config.toml
image_size = 48
crop_scale_min = 0.5
horizontal_flip = true
cutout = 0.4
targets = ["cell type"]
stem = "single"
optimizer = "adam_atan2"
lr = 0.0016
batch_size = 128
epochs = 21.2
lr_schedule = "wsd_sqrt"
decay_fraction = 0.2
warmup_steps = 1610
Rows from block 5 of a small image classifier, named by matrix and row number. Rows with one number belong to one channel. Each number is 128 + 32 x the weight over its row's rms, rounded and kept within 0 to 255. All counts start at 0. Numbers have three digits each.
After each channel's rows are labels from the 100 images, of 14976, where the channel reaches its highest value: "top examples" is what is common among them; "colour at peak" is the nearest of a few named colours to the mean colour under the peak. Only what is clearly more common there than usual is listed. The data: microscope photos of single blood and bone marrow cells. In brackets: how many of the 100.
# sq0: squeeze pointwise conv (model.blocks.5.sq.0.weight, 64x128x1x1), inputs 0-63
# e10: expand pointwise conv (model.blocks.5.e1.0.weight, 128x64x1x1, transposed), outputs 0-63
# e30: expand 3x3 conv (model.blocks.5.e3.0.weight, 128x64x3x3, transposed, each kernel summed), outputs 0-63

sq0.39:116157134139090169115155084161149105087078144094138095097116127155162115118136174155150133106107137147139112127107134095125173112095163178124183149177122079106141146127151138123144124138126128
e10.39:141154185059101185147121112127142073108128161147095158162168089147115130152147111122105123087116120119127172111106064121086095171124131081153099107149095110184133123127128093151123086101129154
e30.39:150103128184093096117131122106133193160095149121089150128143114155160127072117132129131129120099036112165082060141121109156061090138103200058144136122132122137128139099139123065139134083156152
top examples: cell type: erythroblast (37)
colour at peak: blue (72)

sq0.42:083126120119137125151153127181104138123086159095138116140152149086185150123144139195141106099098091123116112128098128146116129096084125139098131135115052134094184148116107131106117102175124123
e10.42:146125145076148118110044122068136078127135104086116140102113150145130089108092059126127122083137110094118118181155101184090101153128089157120138067147168066136151124128149099101104155117134077
e30.42:110127099119102143141167138128146142070135109171160117130171149167094127115106161116171117125050107131116111136129127103096151046158130117076063082184182157143088143140082150120115166095098139
top examples: cell type: segmented neutrophil (55)
colour at peak: purple (68); blue (27)

sq0.21:118203190134117195131213175144173131133163135160175127105132147112151131108151108166203126185115124162106148131153082095150253097169211183169208112128149141099160129125135106119098111155152120
e10.21:115155135055155158145094127054135124078105181175131159123108155149136065177121097129148127110132111099076155119102124136100060155128125120119125095139089116175151187128034091198179122089138132
e30.21:144097090115154114174116139162173159127136108110167165124134157154151111078132179153108101139141029151078090014142106099154152130131110131111088149118132130210129140149138178049128151084126141
top examples: cell type: erythroblast (49)
colour at peak: blue (62)

sq0.55:132122190133143149139163124152119125114120128117121114135099138084146128151145189150162146134120130196150156128111127120135141104141173138142129114121115146109148150114131137127166150237126124
e10.55:097064135115126091199096087038124090059106098120134161120118089116137137108113120139172154090139129130154136136098139136154088135128157106109116121150105098143056176129113082148140120098146064
e30.55:157136050116114121186113147117198136123154118123189125131134149165165103103181150093120119126071103163133071105128126127114160089131116069104077100153119144161133117159120156089115203095148125
top examples: cell type: segmented neutrophil (42)
colour at peak: blue (55)

sq0.10:130086144078130108134141071108127127105143107120126156127111124149150126212098122152140102155173120089126071127146110125143137185124124105082154132159112071153149141131092123110110112231116129
e10.10:124087194117088131192101086101116157116121119103176101189094172128141106101074191142140122084189189114133197145127157116132086206128153076125149129100111103164067098128093086148092107085124092
e30.10:183148125155081103130137104045122145148082089112132106153136143105155119161168080080158149099114173112137127163162127097084126088131151110109117135151037163139126139101095073167130116115179122
top examples: cell type: erythroblast (47)
colour at peak: blue (67)

sq0.6:118130108140130112127122188152115136141150128150094138128135119130124145095196092194115115150093118130127105123135096118093100143133099109174098129098061094128145181255119133085099112094172125
e10.6:174104087133091153123080150077130091130065105144077114107092129132076097152132100101141093119103083096106097132158055170078093115125112098147089090116145132144145110128117075149099054087119138
e30.6:127011141114111118114130118135120132105125120118000118110153138147134102074113103120155104096146018121134141067088122100101001122121126155105133175113120074141081104116105135118118123103101141
top examples: cell type: erythroblast (33)
colour at peak: blue (61)

sq0.14:124152184157133174208161135165150140125139124132135134118111181110140149118143162130147149159096102135148163129135148120135193101109174174172146119172150145109121121118165147100146139197120129
e10.14:125143099091130147134086113066191103075133151146101146102093100201113127134087087119129114087131115086143112124128133131130043127125125131152108078148106111142133148128101090151149129085179127
e30.14:132123039140100096174123134142139136119128133125173183104089137124153136102093197150145044141053078123138104100150097094159164109127064118076051129154134144190133141136115182080115147089125137
top examples: cell type: segmented neutrophil (43)
colour at peak: blue (64)

sq0.28:111117126115084127103140162101152120138146154160153143090112137142128134129125122106144146165129138143111150127158127153124162158150171100164157085150151149152099091128138178152107129117122124
e10.28:109139127106119155131163138057119160149146171064091123113126165139110070089109128166126134146072101111111140076118103063153114110122113183119111152122091151116192164123107069078186146092104082
e30.28:132118136205109134135164171168098072137140112100075155066120174082103115131119118131188146127163131117168128133084149149151072095163160130145171125065113067153092121159154130110149126130145073
top examples: cell type: erythroblast (36)
colour at peak: blue (63)

sq0.50:125119123129099105129124147166110115141131146144118121120148121126137089123110137125109153126115115101136127132142138144137133126186125111123107129144112146117125145123138143124136118155124139
e10.50:125137088070128089131089058077145133108132099156087180095077072116062172115078088128151132116118124071099108141122145138155097129126092134145097075130097147102037169126133091136165178083104137
e30.50:150146105116106143072174151075100090100137161078099115147132099085134136148120068130148115112106163069135127175093165148153099155141092159150094127107174152150104107087168095099137119124055117
top examples: cell type: erythroblast (67)
colour at peak: blue (52)

sq0.58:111216128097106144122174198084146119136113185151174125113151147197143119069137128158151114102097102124109116126131152161150150136149137131167194141148157138181124133114154154140110114126154121
e10.58:072155109122142114094163065127098129120163156130120114099105136101101128082097130166164166138098113082101114085022104142148116111126103123126139154122063154087100141124098120108164150087078101
e30.58:140144061153136093130150133153122106145150072066168192109098082116120096111110146146178104149097094114116129082130097132111174151144094117115091157057058180191138103116137141121119128122108114
top examples: cell type: segmented neutrophil (67); smear: peripheral blood (36)
colour at peak: purple (83)

sq0.5:071131145121112142105124168170093110129117151167126141128140119165140133094155150148115109100130110161095097131133105153130106161161100161150075144121140105152126154135085117161130128155123122
e10.5:124113111107097100110147081149115123119099096171123159111080141041129140109107138176235136170086104105122130120109132141149092127126132143133137148141185157128086143129069077185137121088091105
e30.5:156133130144110116088150100097082115136090101188109110189115122105151122137128116090132149124149155135112113138103083172127130158126165131158113201147069118125105119112117041084149093176113129
top examples: cell type: erythroblast (77)
colour at peak: blue (51); purple (44)

sq0.53:106103084080092070150094143100082116126062105117095068098138130087117114087110062131065103073086123134082051131093139098123098067136046058135074135121102090067139123124143139116084090141138134
e10.53:128102172169102112134121114148141087182111103092088124124162135132132119084083125066092103188084137135184120199140091115115169075127153094125078105149157079110134100129167142084108074112141108
e30.53:069105162113115156068172095104085118086081103101116158105159088110085097140089121136195163068129145097139101142136140131094125089176155072165146085136112103154109124117083075170078083133136097
top examples: cell type: erythroblast (35)
colour at peak: black (86)

sq0.11:101107162150180141216119156109111168124151133128091145164093188116117172122162144106149144160109074115135175131129136141118132126085167137200128098158144169133086115111165117083127112156111129
e10.11:143137079137162129113086135119149115126123138126121158086073131150104136137081084096115120073127113066130111109142138151138101135127101160129133076168120118100149153128091075124156162097152123
e30.11:132115044133115092160126132144125087115159126107156159092063135097131146115090172142127040143062142105138135159133069090106155118116062080120026128140130134157124124141107179118112136095111102
top examples: cell type: segmented neutrophil (47)
colour at peak: blue (68)

sq0.35:084168168100162118110194100120153174105132208087153103173132102128222158148152139196174074122143125098114119130103118190102160127117156114128163169118114118118151147101061152148110088120099125
e10.35:097150094089153144123147093156091103145169159125155119110109133109086122101132155135142244139102135139022127130072072152057129167127146122118203143110112079139143156129086157119169148163077137
e30.35:132167068117096113122145146157171130149125085159157103156124137149125134087176141136122090125044042146125112042140114125138152106145069139063058106135175192121131133131127167095163165101143139
top examples: cell type: segmented neutrophil (63)
colour at peak: purple (78)

sq0.29:115147085139077153157129179108107105162147137165138152087173174145167098098099135149121146147150114136127144125156150109144111149146109146169130181179153165159152097105204190143131119127176127
e10.29:058145115083127094144132130151110087128232120071098056096099107129120122032102120111113159068112100146110122157083102128114147107128166131113124112084073147119125096127093160089145130148103081
e30.29:108190095131111105119139126140093097136103090093194176133118096107114095138111131140190089129107141082122153137128121112135201136149087141123101089067092191166128100132139124157114110119103098
top examples: cell type: segmented neutrophil (52); smear: peripheral blood (41)
colour at peak: purple (70)

sq0.45:103130111144129163124115155148101149128142178156144136137127137168154143109093160121096121122138127140138116125144134157109118147184103177129115152159137135163111144135121167175140137125136122
e10.45:109182132071092134090143060123129115098173159102088079100069096110125118031037148145121135138118111115098134127111069139098133113126111173142124109062123155101128108125052134109158116125077121
e30.45:142204105190115100071146103089082100134084111163136148152096083100146126097096149123192125113086060074157140086126086148132154126127098155120106140138131162096119095080122060132147097135145127
top examples: cell type: segmented neutrophil (45)
colour at peak: purple (56); blue (36)

sq0.7:114122129182069150105118139098155057149152103135097140067132126111156069134123151124155129130135153141147178126140117106152143110140161142157165123142141187118144112175125205149137134115141132
e10.7:150098105067059126133096123090119083107165101093124081103113072133080055130115135105117106089078101135135159175140092132088120142125163099155084063099122133123145077128101109109110086121105059
e30.7:105199117146138121117135141126153102159125150122099123160175132139128119135120127139199104110171067138165133091114143128144114103147141213190137112132177115121136140123152142101146124166148162
top examples: cell type: erythroblast (43)
colour at peak: blue (80)

sq0.60:083095148138070148101110051102144032123128057095118138076117119108071073128049137044132146071137080098136134129141141073124144116100157143083152111182134127133103078120139118115123106102087131
e10.60:145100143147128095146111172116189096004123113088138136148166103173128128136155112119132088162087125098191161102154144151144129115129137096178092101143159104102118131128180135117141139079188048
e30.60:074172137134175184109163156121162150138132131130131169151163106153080138124117109145169127144166153149105118157119183156157145124191159181182156119145155143171183152152140116111154107173158181
top examples: cell type: erythroblast (32)
colour at peak: black (62); blue (35)

sq0.43:102124134116128130169130140091116136146122147161115131128139160123105121085154099118122099122113118139082112124112121137092122142138112125142135121109135140113109139132115115115081099123123128
e10.43:148096131084135074143160098157132085097129113138110166077073086121097129111063122143171129122104060059150128126140059177133092094126106125129106159176159173139107124127101054140129106073133077
e30.43:166091065098165142143157111121106066123135153149079173111106105115113115153118158123121116141133138140146130161131105155104096142128187091171073138137096095194163076140114105120090110173149080
top examples: cell type: erythroblast (41)
colour at peak: blue (67)