Rows from block 4, named by matrix and row number. Rows with one number belong to one channel. Each number is 128 + 32 x the weight over its row's rms, rounded and kept within 0 to 255. All counts start at 0. Numbers have three digits each. After the name is the row's rms in percent of the matrix's.
# sq0: squeeze pointwise conv (model.blocks.4.sq.0.weight, 32x128x1x1), inputs 64-127
# e30: expand 3x3 conv (model.blocks.4.e3.0.weight, 64x32x3x3, transposed), outputs 8-15, a 3x3 kernel for each
sq0.0 097:077088076119158091087053096163125102082096099135105064104130135123056170100167126123057124085112073104121127164072077094126130142045117144128124080142104125143056078165147099060093067156171127
sq0.1 095:093106123145163097084122113173125160109086159092121112115178117045085194142105143102134083166103076131143141137131137126162130122152143148149181160091071106109156110163180097151148132129158149
sq0.2 099:144143169137172092059133153130154172106155152121067132088182152163157110147126147194166079143179047150181142108112158152086169145094118192085131189088161143154144158091141089114137158135093176
sq0.3 099:113153166222152104150120078099139172178133108147115120119064071142088136137116107134157120114115162164054092100084111124130118088094206094226042152124110191131136079043042125117156116178068197
sq0.4 102:103082084102085179170142119169121101139103085104133194132115137105127116150100086077163098145073173110095172200177143144103085132161084120093143152136103096139133184154128108199132133063146094
sq0.5 097:089101141133056156135115128176054105129079160144150161155127163086083158128116144083146079124112133099115174163148129134184096135171122107131187123116092149078134190171176144167161154155141113
sq0.6 102:063105101117104093099092066130075106101091112136157157167074087089104140054096122113127120033108087104069098106165070049129119117193091098105122104087082134086170122177133110168162169170122131
sq0.7 108:125134116130096098123085091093155109135118124143187081174084082084113133087138123127165103068157127069099099078121098100136178088154087134091114080089085142180172126130108065154145144168131131
sq0.8 105:122104161160147105065089119131118163141122148058079151076150120062098150140158150141143116145106074139131157171178128096115121134102101146101117158100070088104157140137105090114112150117146151
sq0.9 094:175169126106180132091146110114131122096128155074105100099173119128130158143146168141093157143160079155179133198045157139069151136082151160135134140147122131110072075097107108076130068119152169
sq0.10 108:107085105156137097104109162131154071126168186097167055163082138113119149094200166131139143094065105107099110118129101069204059100059110158059144104139132083167130153174099118075108166145158053
sq0.11 097:104092102124158119124137141125129173119125103114170113165122129119103153092111111086158124113125110126112149097124105125115136139141144133148189173110115141111144126154129117154136150121142131
sq0.12 101:096156173171023142175097085079105121171108100132171160170110093101090144160075104152177072155162178098071110123156116134110150125164142077149075087082080098107164108104081097177134108171103196
sq0.13 104:172102130175103138130118164122177102151133121130110119120111081158134110125156107133153208095115120097106105102121136130132099122122116170132101125176150121128127113131112193140130078135127128
sq0.14 103:090120114146116112155098136070126127140093016088128167121108136116090135127156077154164205108120163135090120148132102079086122170153129100165117118185065119084131123077061203157126094135123181
sq0.15 101:126117142177087128149120115149129161179092075153124141095116103131104155132123071137176139136100150139093170148136121122079136136110129104122110148139109141126145152071116140168118105097106110
sq0.16 104:153135120136130108114118110083092155077084084093064157033203139083070190133126086117095114144171093134192161181123110124073195172098130149141149166128075061018109118096090106130112054095140196
sq0.17 101:175049203108078139124082096105201129097068126204135103155118117087068153106099084111179099081078119072131159085122128103184094157089062193101163075105079150176099152097156112132069117216095080
sq0.18 093:124092146115054110140119112131172158117130093149141102155139150099089154133138096079181094134127128115122125094107099141126147155133098151116177139101060124122104132122122103166100115165152151
sq0.19 109:042105062132149137125109091143051164126064115160159137153113092084049129063112187152148141058100123099098158153155120074101059099170145092135131154140064156100201178121144137155183161131108108
sq0.20 097:115143172166018141128128171107070073110133138088169179158080184151154151153173049143168094164147128099067111135153120122187166115135101092078078081097153117066164095193100132161080150099149160
sq0.21 102:147090112055133144138172139053114141039109101075143155101140163074108193149120096072111126163129105092130183171158156129104174205130073141122194146115074037044131142166069140154084090051224131
sq0.22 101:076108115150092164133108172043044035126132177103207111184102165105080142121157206159137119119115123070087148083148109082148145124132120083069146104098112080077187193126066100138129190111132140
sq0.23 099:137076125056126110105099085163128102075107134120150136135132102033108204117100120100086090128110091104151150125181112135197121141187072158126204100120064091120126131236191136151105140179150079
sq0.24 089:161125100077104209183192156153153119123159108147150134143118121150188073158125130116183128152121166130134149150104200175064106138103109102076120156122137115141081185093172117140147084125139103
sq0.25 101:176119127097172111059096067164179142140112175101075109086180057096137161118115174106106142114096016090195130129150131130165082128113087187116163103097115097175090155165167075101118136145103100
sq0.26 095:103118093118140165146152104158114148117068059149085172060182090119126148146129065086129142157118136130170186171149168165105106124125136163127189188144120135121130199161169138155146130101114116
sq0.27 101:114145109165153070051126048210179191161086169146137115105163041112084177115101155112131115100110066171155147122134137127103099122131161198179136152106106153165149118125148083123199114134095144
sq0.28 097:128120084076206141105112138148165166095160135102165116147142122089133200082167157126123131094140052116123177118138110105129154123144112159128192161076128147136155146167142078128145155098161130
sq0.29 090:072136096110133167134092149111132137080168163133239057239108149145115159123147204181174122122164089040081095069065098106147146140095120136154129104060145137125151101104145143125175116164145156
sq0.30 107:124081111145141111089115161112087110159141153055140117122105153082078167129164168137121165139066064121101138166155110085139117130113121095071139109161088054069142141156113163119097141099183114
sq0.31 095:083101059132091057086098130149130077077097088113144070159107082139091126076128106089083123095114092120099106084086076068149111115100109123098124089141106147135110108175134131101103118147145120
e30.0 099:141078112115174071074110169149132125169110133088112089118117118124092076108058061143126134128135105127135088121074125093138164105134118124120131102104145149062135040109140153130125107162140133124104153083112150105123
e30.1 106:153131113124127142120103148151126140173162153133156122102102118127167169151178152081075124094090058175077172153146126177121076125133119115097139088071074112115145155167160123111143137121097105089133086123153097145143
e30.2 092:113086090096067045073091088146159098142130104161150117126150136124111114142131131148141167116128133161105147112140163152157066184118049126163149117139147107098143126081063107078093131142114110092148147095136134142124
e30.3 102:071140169107124174117143123158126138145125105157166141154178170133118103087111097140125129143064155089176120146139090134111143088117113146111162126088135189158150203188135141171178091068096085094122092123116080145161
e30.4 099:063142170080073121154087065090115105046088108097062071154126138144124159144147143097132131166147106103107155132089127091076157085087173114135117151136143105188128137156129094117167085090089157109132128105164136101147
e30.5 102:087126141137095136132103075102114138146137138134131133124114141126190168135214179065067082109092093118079131153096091108098110064120146081099121109059080096111078122150123058134147120076071122117157097137179088123173
e30.6 097:068145117143138130094152064100114133083083127159091071123062073053094107069139141148134152155123145136157099155093107091151174109160144149130110133092122137129118123106089137141084137109151178127082152138092188107048
e30.7 104:096128118164070135110138069093089121059077086121098105145161152105131109084133077163144143170090159138172108122086140108107179088166135161146164169135120183130133107124146114140125138081117129114168147132150157128144
e30.8 104:130111086123136105063097153153159127155157126163119103151131123158138139162127172129106159075119074174092151109169160208146056197110040121132138103141111117118135146120119143100102143149109118114132112127138143185124
e30.9 101:139108071146158091096081133149181136167143130133139101152174137146130115111086123154135136118141122133127102118103112093153134149166104132141145115128147147087156081104090155126119124152150130138108163125114144118130
e30.10 093:145108113134127075070138146191165163167174158154096156123147113130164144144096116118090124140145129154156148105133060113095095082106094113126104158116091102129140085080136132114117164148095098137118121130118116139099
e30.11 104:098140109110152125075114075116096131127025105112091074151123102085086055061048073172141163159170166180173128116074125076109161090146125165149129122133178170138165117088119153090070135152178181117098148092095192135081
e30.12 101:063096170139039125117135050107117128073107099152101094141142140138127129109158127163141134144119170080147098140101124113137174081125136176141166150127163154152144152141138116141139080044075139105136126101143127108142
e30.13 103:091106131119101122143082096129061142110028133146098142165130154112056120119061104122119107090081106104107133090109139077089132081086131117108096091092110120102115117096137102057117113109146132130124083064112113125140
e30.14 099:078103165110091143126160104129096128061063074124076059097114120091104067104097083147140130135126165078171131150154130167161156139086090158150145125136149137167158187147135134151135074067095131115102155134131104134132
e30.15 110:046095150106061108135117098118101100092107095139118132167171164134141117148118099139129149124132151111141154135137132151095130102091116147155184157157176166171148162165160067136163080053060074090191087108200096134187
e30.16 101:126123103143117156103090135148123106144106097166143124092119093108134102117150143120139117107133118123086108117125157184188122174095081128096135104155125084088144131140097134117142132131147129097136185118128043096122
e30.17 099:158103112149147089106133091113120129138132159153110177143135112145115140129118126140092109159149140155079104172115134133073102072083099129090140164157111133100125118083135108151143150174089104098071168105153135108164
e30.18 111:107109120132131126087141079097092117088011084121088035155118119099104071095077083186155169172195194194183137141081106122092140069125102194160174145148213187160207128130155121106107146138136154095107142089126167112105
e30.19 102:096148125096104175109087081140124102109147129117106139103135104064129089109161113085144119126118171091145171157088104104113155054139150152147155185109124147149114187160128088190142079052089122137167101178151083185169
e30.20 102:036116140111063094142124078105148123135121146154103116124125175148172163169179144145126126142087105104090125158148106128131123148105137127132143105034117099097110096128124115091141102055083129089142107062149114089106
e30.21 097:101118125109168102121098119103131091121076136106084088121090104150132120134134122129120097129125078163073152108128143150161080158111080147104088096117106113111145138149124129051113124142113126112101147097119115081119
e30.22 104:045082106129087132112119074105176133132133134192102118102119146105142156162167138111127109113136125087135131111164118145136123141142116160199131159121090078134073127086085079121119115099109055166151090186176070152121
e30.23 097:144148091133205107093148152151122137169112169137134097078050033078116101072147141128117131145128094140129106125086096107112142089132123137109089106108115121117130090128125171087081194190172182119050153094069171099066
e30.24 090:146105146111116118149118120117159112123076135077095040196154166160094098123062065176172188157220160171165179157136143151082125142144136202164206140165213167177219119144152096097133134115127128089128139100153140107113
e30.25 098:182121051116188088093119166193156133177168173133162123129119079105104135109121134103119129124135114162123125159118085140101128077127135120131139134151090116152143103101122174102080163202140140114072137114070156149095
e30.26 100:124152139105106135148076116140094093126120115090144105149119126156167182150176129081101137162113103167081151151094119128063121069083177121114155115082122122164129143167127095138162110102092126096153121083142081080145
e30.27 097:166127154094121133121105143168189134182192147150201147142131077109119149131167152097077135091131069175118165159118121130127118068150121137110132143141100133144122135164152140109121119151114118043147080099108134185107
e30.28 098:145150077134191101069130151145148145164121125093128093124132110136103101096050079168144156165156124151143110105089107074135150118167125152138124135134144148113147096069103210117100161193191172161076191120085199129078
e30.29 098:143139109146123182121089105113113147101084136120108123192169170150149142098110101179174159160160161179180125079068129069103161090182101208181171160112158174161161121111142127120115124132141149146194142125149141159150
e30.30 098:120081095130160125087106137122134152152142140157089087144097125160165110170099153108081126094143065144070154087165117199135040177139069128113116120121059113089124159122127141059121137108098125161092112150149110166116
e30.31 089:054090139133100130073095138119108111114082116060060076088105125120102071112052011163132113133135097150155119137091153131109176119137163119127125113076157157106125048135144097142145139116100150067123111071123188103151