A small image classifier, trained from scratch.
Model: 2.57M parameters, arch squeezenet, norm batchnorm, activation relu, widths [128, 256, 512].
Rows from block 11, named by matrix and row number. Rows with one number belong to one channel. Each number is 50 + 15 x the weight over its row's rms, rounded and kept within 0 to 99. All counts start at 0. After the name is the row's rms in percent of the matrix's.
# sq0: squeeze pointwise conv (model.blocks.11.sq.0.weight, 128x512x1x1), inputs 74-147
# e10: expand pointwise conv (model.blocks.11.e1.0.weight, 256x128x1x1, transposed), outputs 64-127
# e30: expand 3x3 conv (model.blocks.11.e3.0.weight, 256x128x3x3, transposed), outputs 8-15, a 3x3 kernel for each
sq0.88 102:48 55 59 50 54 23 67 45 54 56 45 49 56 42 39 51 34 52 50 55 51 46 59 41 49 46 59 58 64 60 53 43 56 46 58 41 40 37 49 49 44 50 55 20 62 55 46 45 59 57 48 77 62 51 50 29 54 61 54 53 49 62 60 59 52 61 55 55 63 62 61 48 55 55
e10.88 099:60 63 55 38 39 64 51 57 63 42 64 42 31 68 66 37 47 02 36 53 46 32 53 62 38 60 28 77 31 47 42 47 13 43 65 58 59 55 23 55 27 37 49 63 57 25 53 61 28 22 38 37 59 61 37 61 40 72 53 55 62 23 56 65
e30.88 109:51 60 68 53 48 54 44 41 53 56 51 43 56 44 40 60 52 45 48 41 39 54 48 49 46 49 53 25 34 19 43 64 43 32 55 43 77 69 74 62 50 49 60 49 49 59 51 46 51 47 42 51 42 37 48 71 79 32 37 48 39 31 41 54 49 43 64 54 47 63 56 44
sq0.89 097:55 75 43 47 59 51 43 23 58 20 31 69 74 29 42 51 42 59 47 42 32 35 50 71 40 46 72 58 57 57 37 64 58 51 53 31 42 51 45 57 26 56 61 42 48 57 80 28 38 09 81 28 60 48 48 41 61 47 41 54 46 43 76 43 62 75 69 40 58 62 60 61 73 33
e10.89 117:34 43 49 34 44 72 61 32 44 47 48 29 55 44 46 43 49 39 41 61 51 40 48 80 55 64 54 78 60 59 41 17 35 44 55 17 68 34 46 51 49 29 60 52 39 52 48 77 23 35 46 62 66 53 33 43 33 53 48 53 75 52 54 50
e30.89 088:36 49 83 42 42 69 41 55 82 68 48 68 50 63 66 50 68 84 43 46 43 51 61 53 25 31 25 66 62 46 38 56 59 26 35 56 12 07 20 52 37 34 46 37 69 73 60 66 55 49 48 43 48 53 64 73 97 45 31 59 26 23 50 62 45 44 52 61 54 53 52 55
sq0.90 096:57 38 53 44 56 47 50 41 47 59 42 42 36 60 58 50 58 58 65 60 52 68 44 39 62 54 25 58 55 59 43 52 62 55 51 54 35 44 52 43 51 60 49 42 54 47 50 60 59 68 42 65 55 48 46 38 51 64 68 39 57 60 48 63 62 40 40 28 46 52 58 52 52 73
e10.90 074:60 53 58 37 66 59 56 56 53 70 31 75 25 61 68 42 44 31 42 45 67 54 47 59 69 47 73 69 68 07 46 55 53 54 30 60 56 56 63 67 42 58 50 52 64 33 36 57 82 60 28 64 47 70 41 73 31 66 51 52 45 35 18 48
e30.90 118:69 37 27 65 27 14 53 20 11 54 45 23 52 44 21 50 42 23 53 36 31 42 44 36 48 41 32 61 58 45 55 40 49 57 35 33 50 34 40 52 47 35 51 50 52 60 56 36 68 53 44 54 48 47 58 47 31 71 28 53 61 30 47 54 43 26 56 52 27 49 59 39
sq0.91 101:50 90 33 24 43 54 32 53 40 23 36 65 93 26 42 50 65 55 42 53 41 30 57 43 41 39 54 55 59 58 45 52 54 48 72 51 67 68 47 52 24 43 75 64 36 63 47 36 20 19 51 25 66 50 46 50 29 48 47 29 65 13 52 16 55 53 92 29 39 81 35 29 52 30
e10.91 117:62 59 26 39 32 64 54 36 55 50 46 58 52 44 51 32 48 15 46 50 30 49 57 71 54 34 23 61 29 66 39 39 29 52 53 62 61 37 28 79 43 30 59 65 64 39 73 99 28 28 43 33 60 60 42 54 44 69 64 47 73 32 43 58
e30.91 079:45 46 43 49 33 50 55 38 57 17 00 44 11 43 27 54 32 41 33 25 30 52 50 40 65 37 25 48 44 21 39 82 56 28 51 57 38 34 61 28 16 37 54 46 60 49 54 54 31 56 57 53 58 77 54 74 79 22 35 60 34 44 69 04 11 46 23 37 25 25 00 15
sq0.92 109:68 66 18 26 35 29 29 48 18 19 28 58 82 27 48 50 59 39 38 49 37 43 52 50 48 10 64 50 57 54 22 54 39 19 57 47 51 70 70 82 18 46 72 43 25 58 58 13 28 42 68 53 67 49 18 26 39 41 36 54 48 47 59 43 49 60 95 39 39 68 35 38 58 34
e10.92 120:69 60 34 52 32 44 60 33 49 54 53 61 75 58 46 33 48 44 30 68 43 55 53 68 51 30 41 58 43 89 48 43 26 61 48 64 34 34 50 84 30 48 31 60 61 48 91 78 40 47 16 42 67 66 30 64 49 63 44 54 70 47 47 63
e30.92 076:28 41 47 26 35 59 55 66 85 12 17 55 13 56 54 52 55 59 48 50 50 39 16 32 59 44 34 38 42 24 47 99 63 25 58 43 36 30 43 35 23 58 55 56 98 68 65 55 60 65 40 56 30 21 32 56 75 29 56 48 38 31 61 29 42 44 40 50 31 45 14 27
sq0.93 098:54 38 63 31 49 37 59 43 55 51 38 31 40 52 54 50 45 56 55 46 44 53 45 48 41 40 25 59 55 54 45 55 57 44 53 45 48 48 55 51 55 45 55 37 41 57 32 47 62 70 47 60 52 49 50 63 59 59 59 14 58 61 28 61 56 27 37 27 32 55 34 60 49 62
e10.93 079:52 57 60 37 37 66 70 42 52 79 24 66 14 37 46 48 66 45 54 41 59 44 63 63 72 63 63 58 70 14 36 64 49 61 51 59 68 46 63 54 38 38 49 64 59 35 53 56 72 64 48 71 68 69 54 66 47 69 66 38 53 46 36 55
e30.93 114:43 45 49 40 65 66 53 62 47 38 56 61 44 63 67 51 55 65 27 53 60 41 45 48 44 43 49 49 47 51 49 41 52 54 61 62 22 33 52 43 49 61 64 61 46 12 25 40 28 52 41 46 55 32 41 47 44 23 59 71 68 66 62 14 43 53 40 55 62 41 59 62
sq0.94 097:28 87 45 34 41 46 33 37 54 29 51 66 82 49 37 50 53 38 35 51 53 42 45 74 40 32 97 36 53 35 33 61 36 29 69 49 32 67 51 88 32 46 64 38 42 57 63 28 44 39 92 28 51 51 41 37 46 24 14 80 49 44 67 47 37 68 99 37 47 62 51 46 69 38
e10.94 121:47 36 45 49 37 52 35 27 48 26 42 36 85 43 53 37 42 53 43 70 44 48 48 61 33 46 37 58 40 99 56 17 40 41 56 40 38 28 31 60 50 43 42 59 35 50 64 76 25 44 19 46 45 51 38 44 38 52 45 51 74 52 54 48
e30.94 084:18 25 43 41 41 47 43 62 80 13 35 55 19 41 60 53 75 76 56 47 68 56 41 51 53 67 44 56 45 33 44 69 56 33 45 41 43 32 32 53 53 58 51 58 79 48 44 39 39 51 22 48 39 20 36 47 84 21 42 48 30 25 42 65 59 60 53 22 41 61 37 41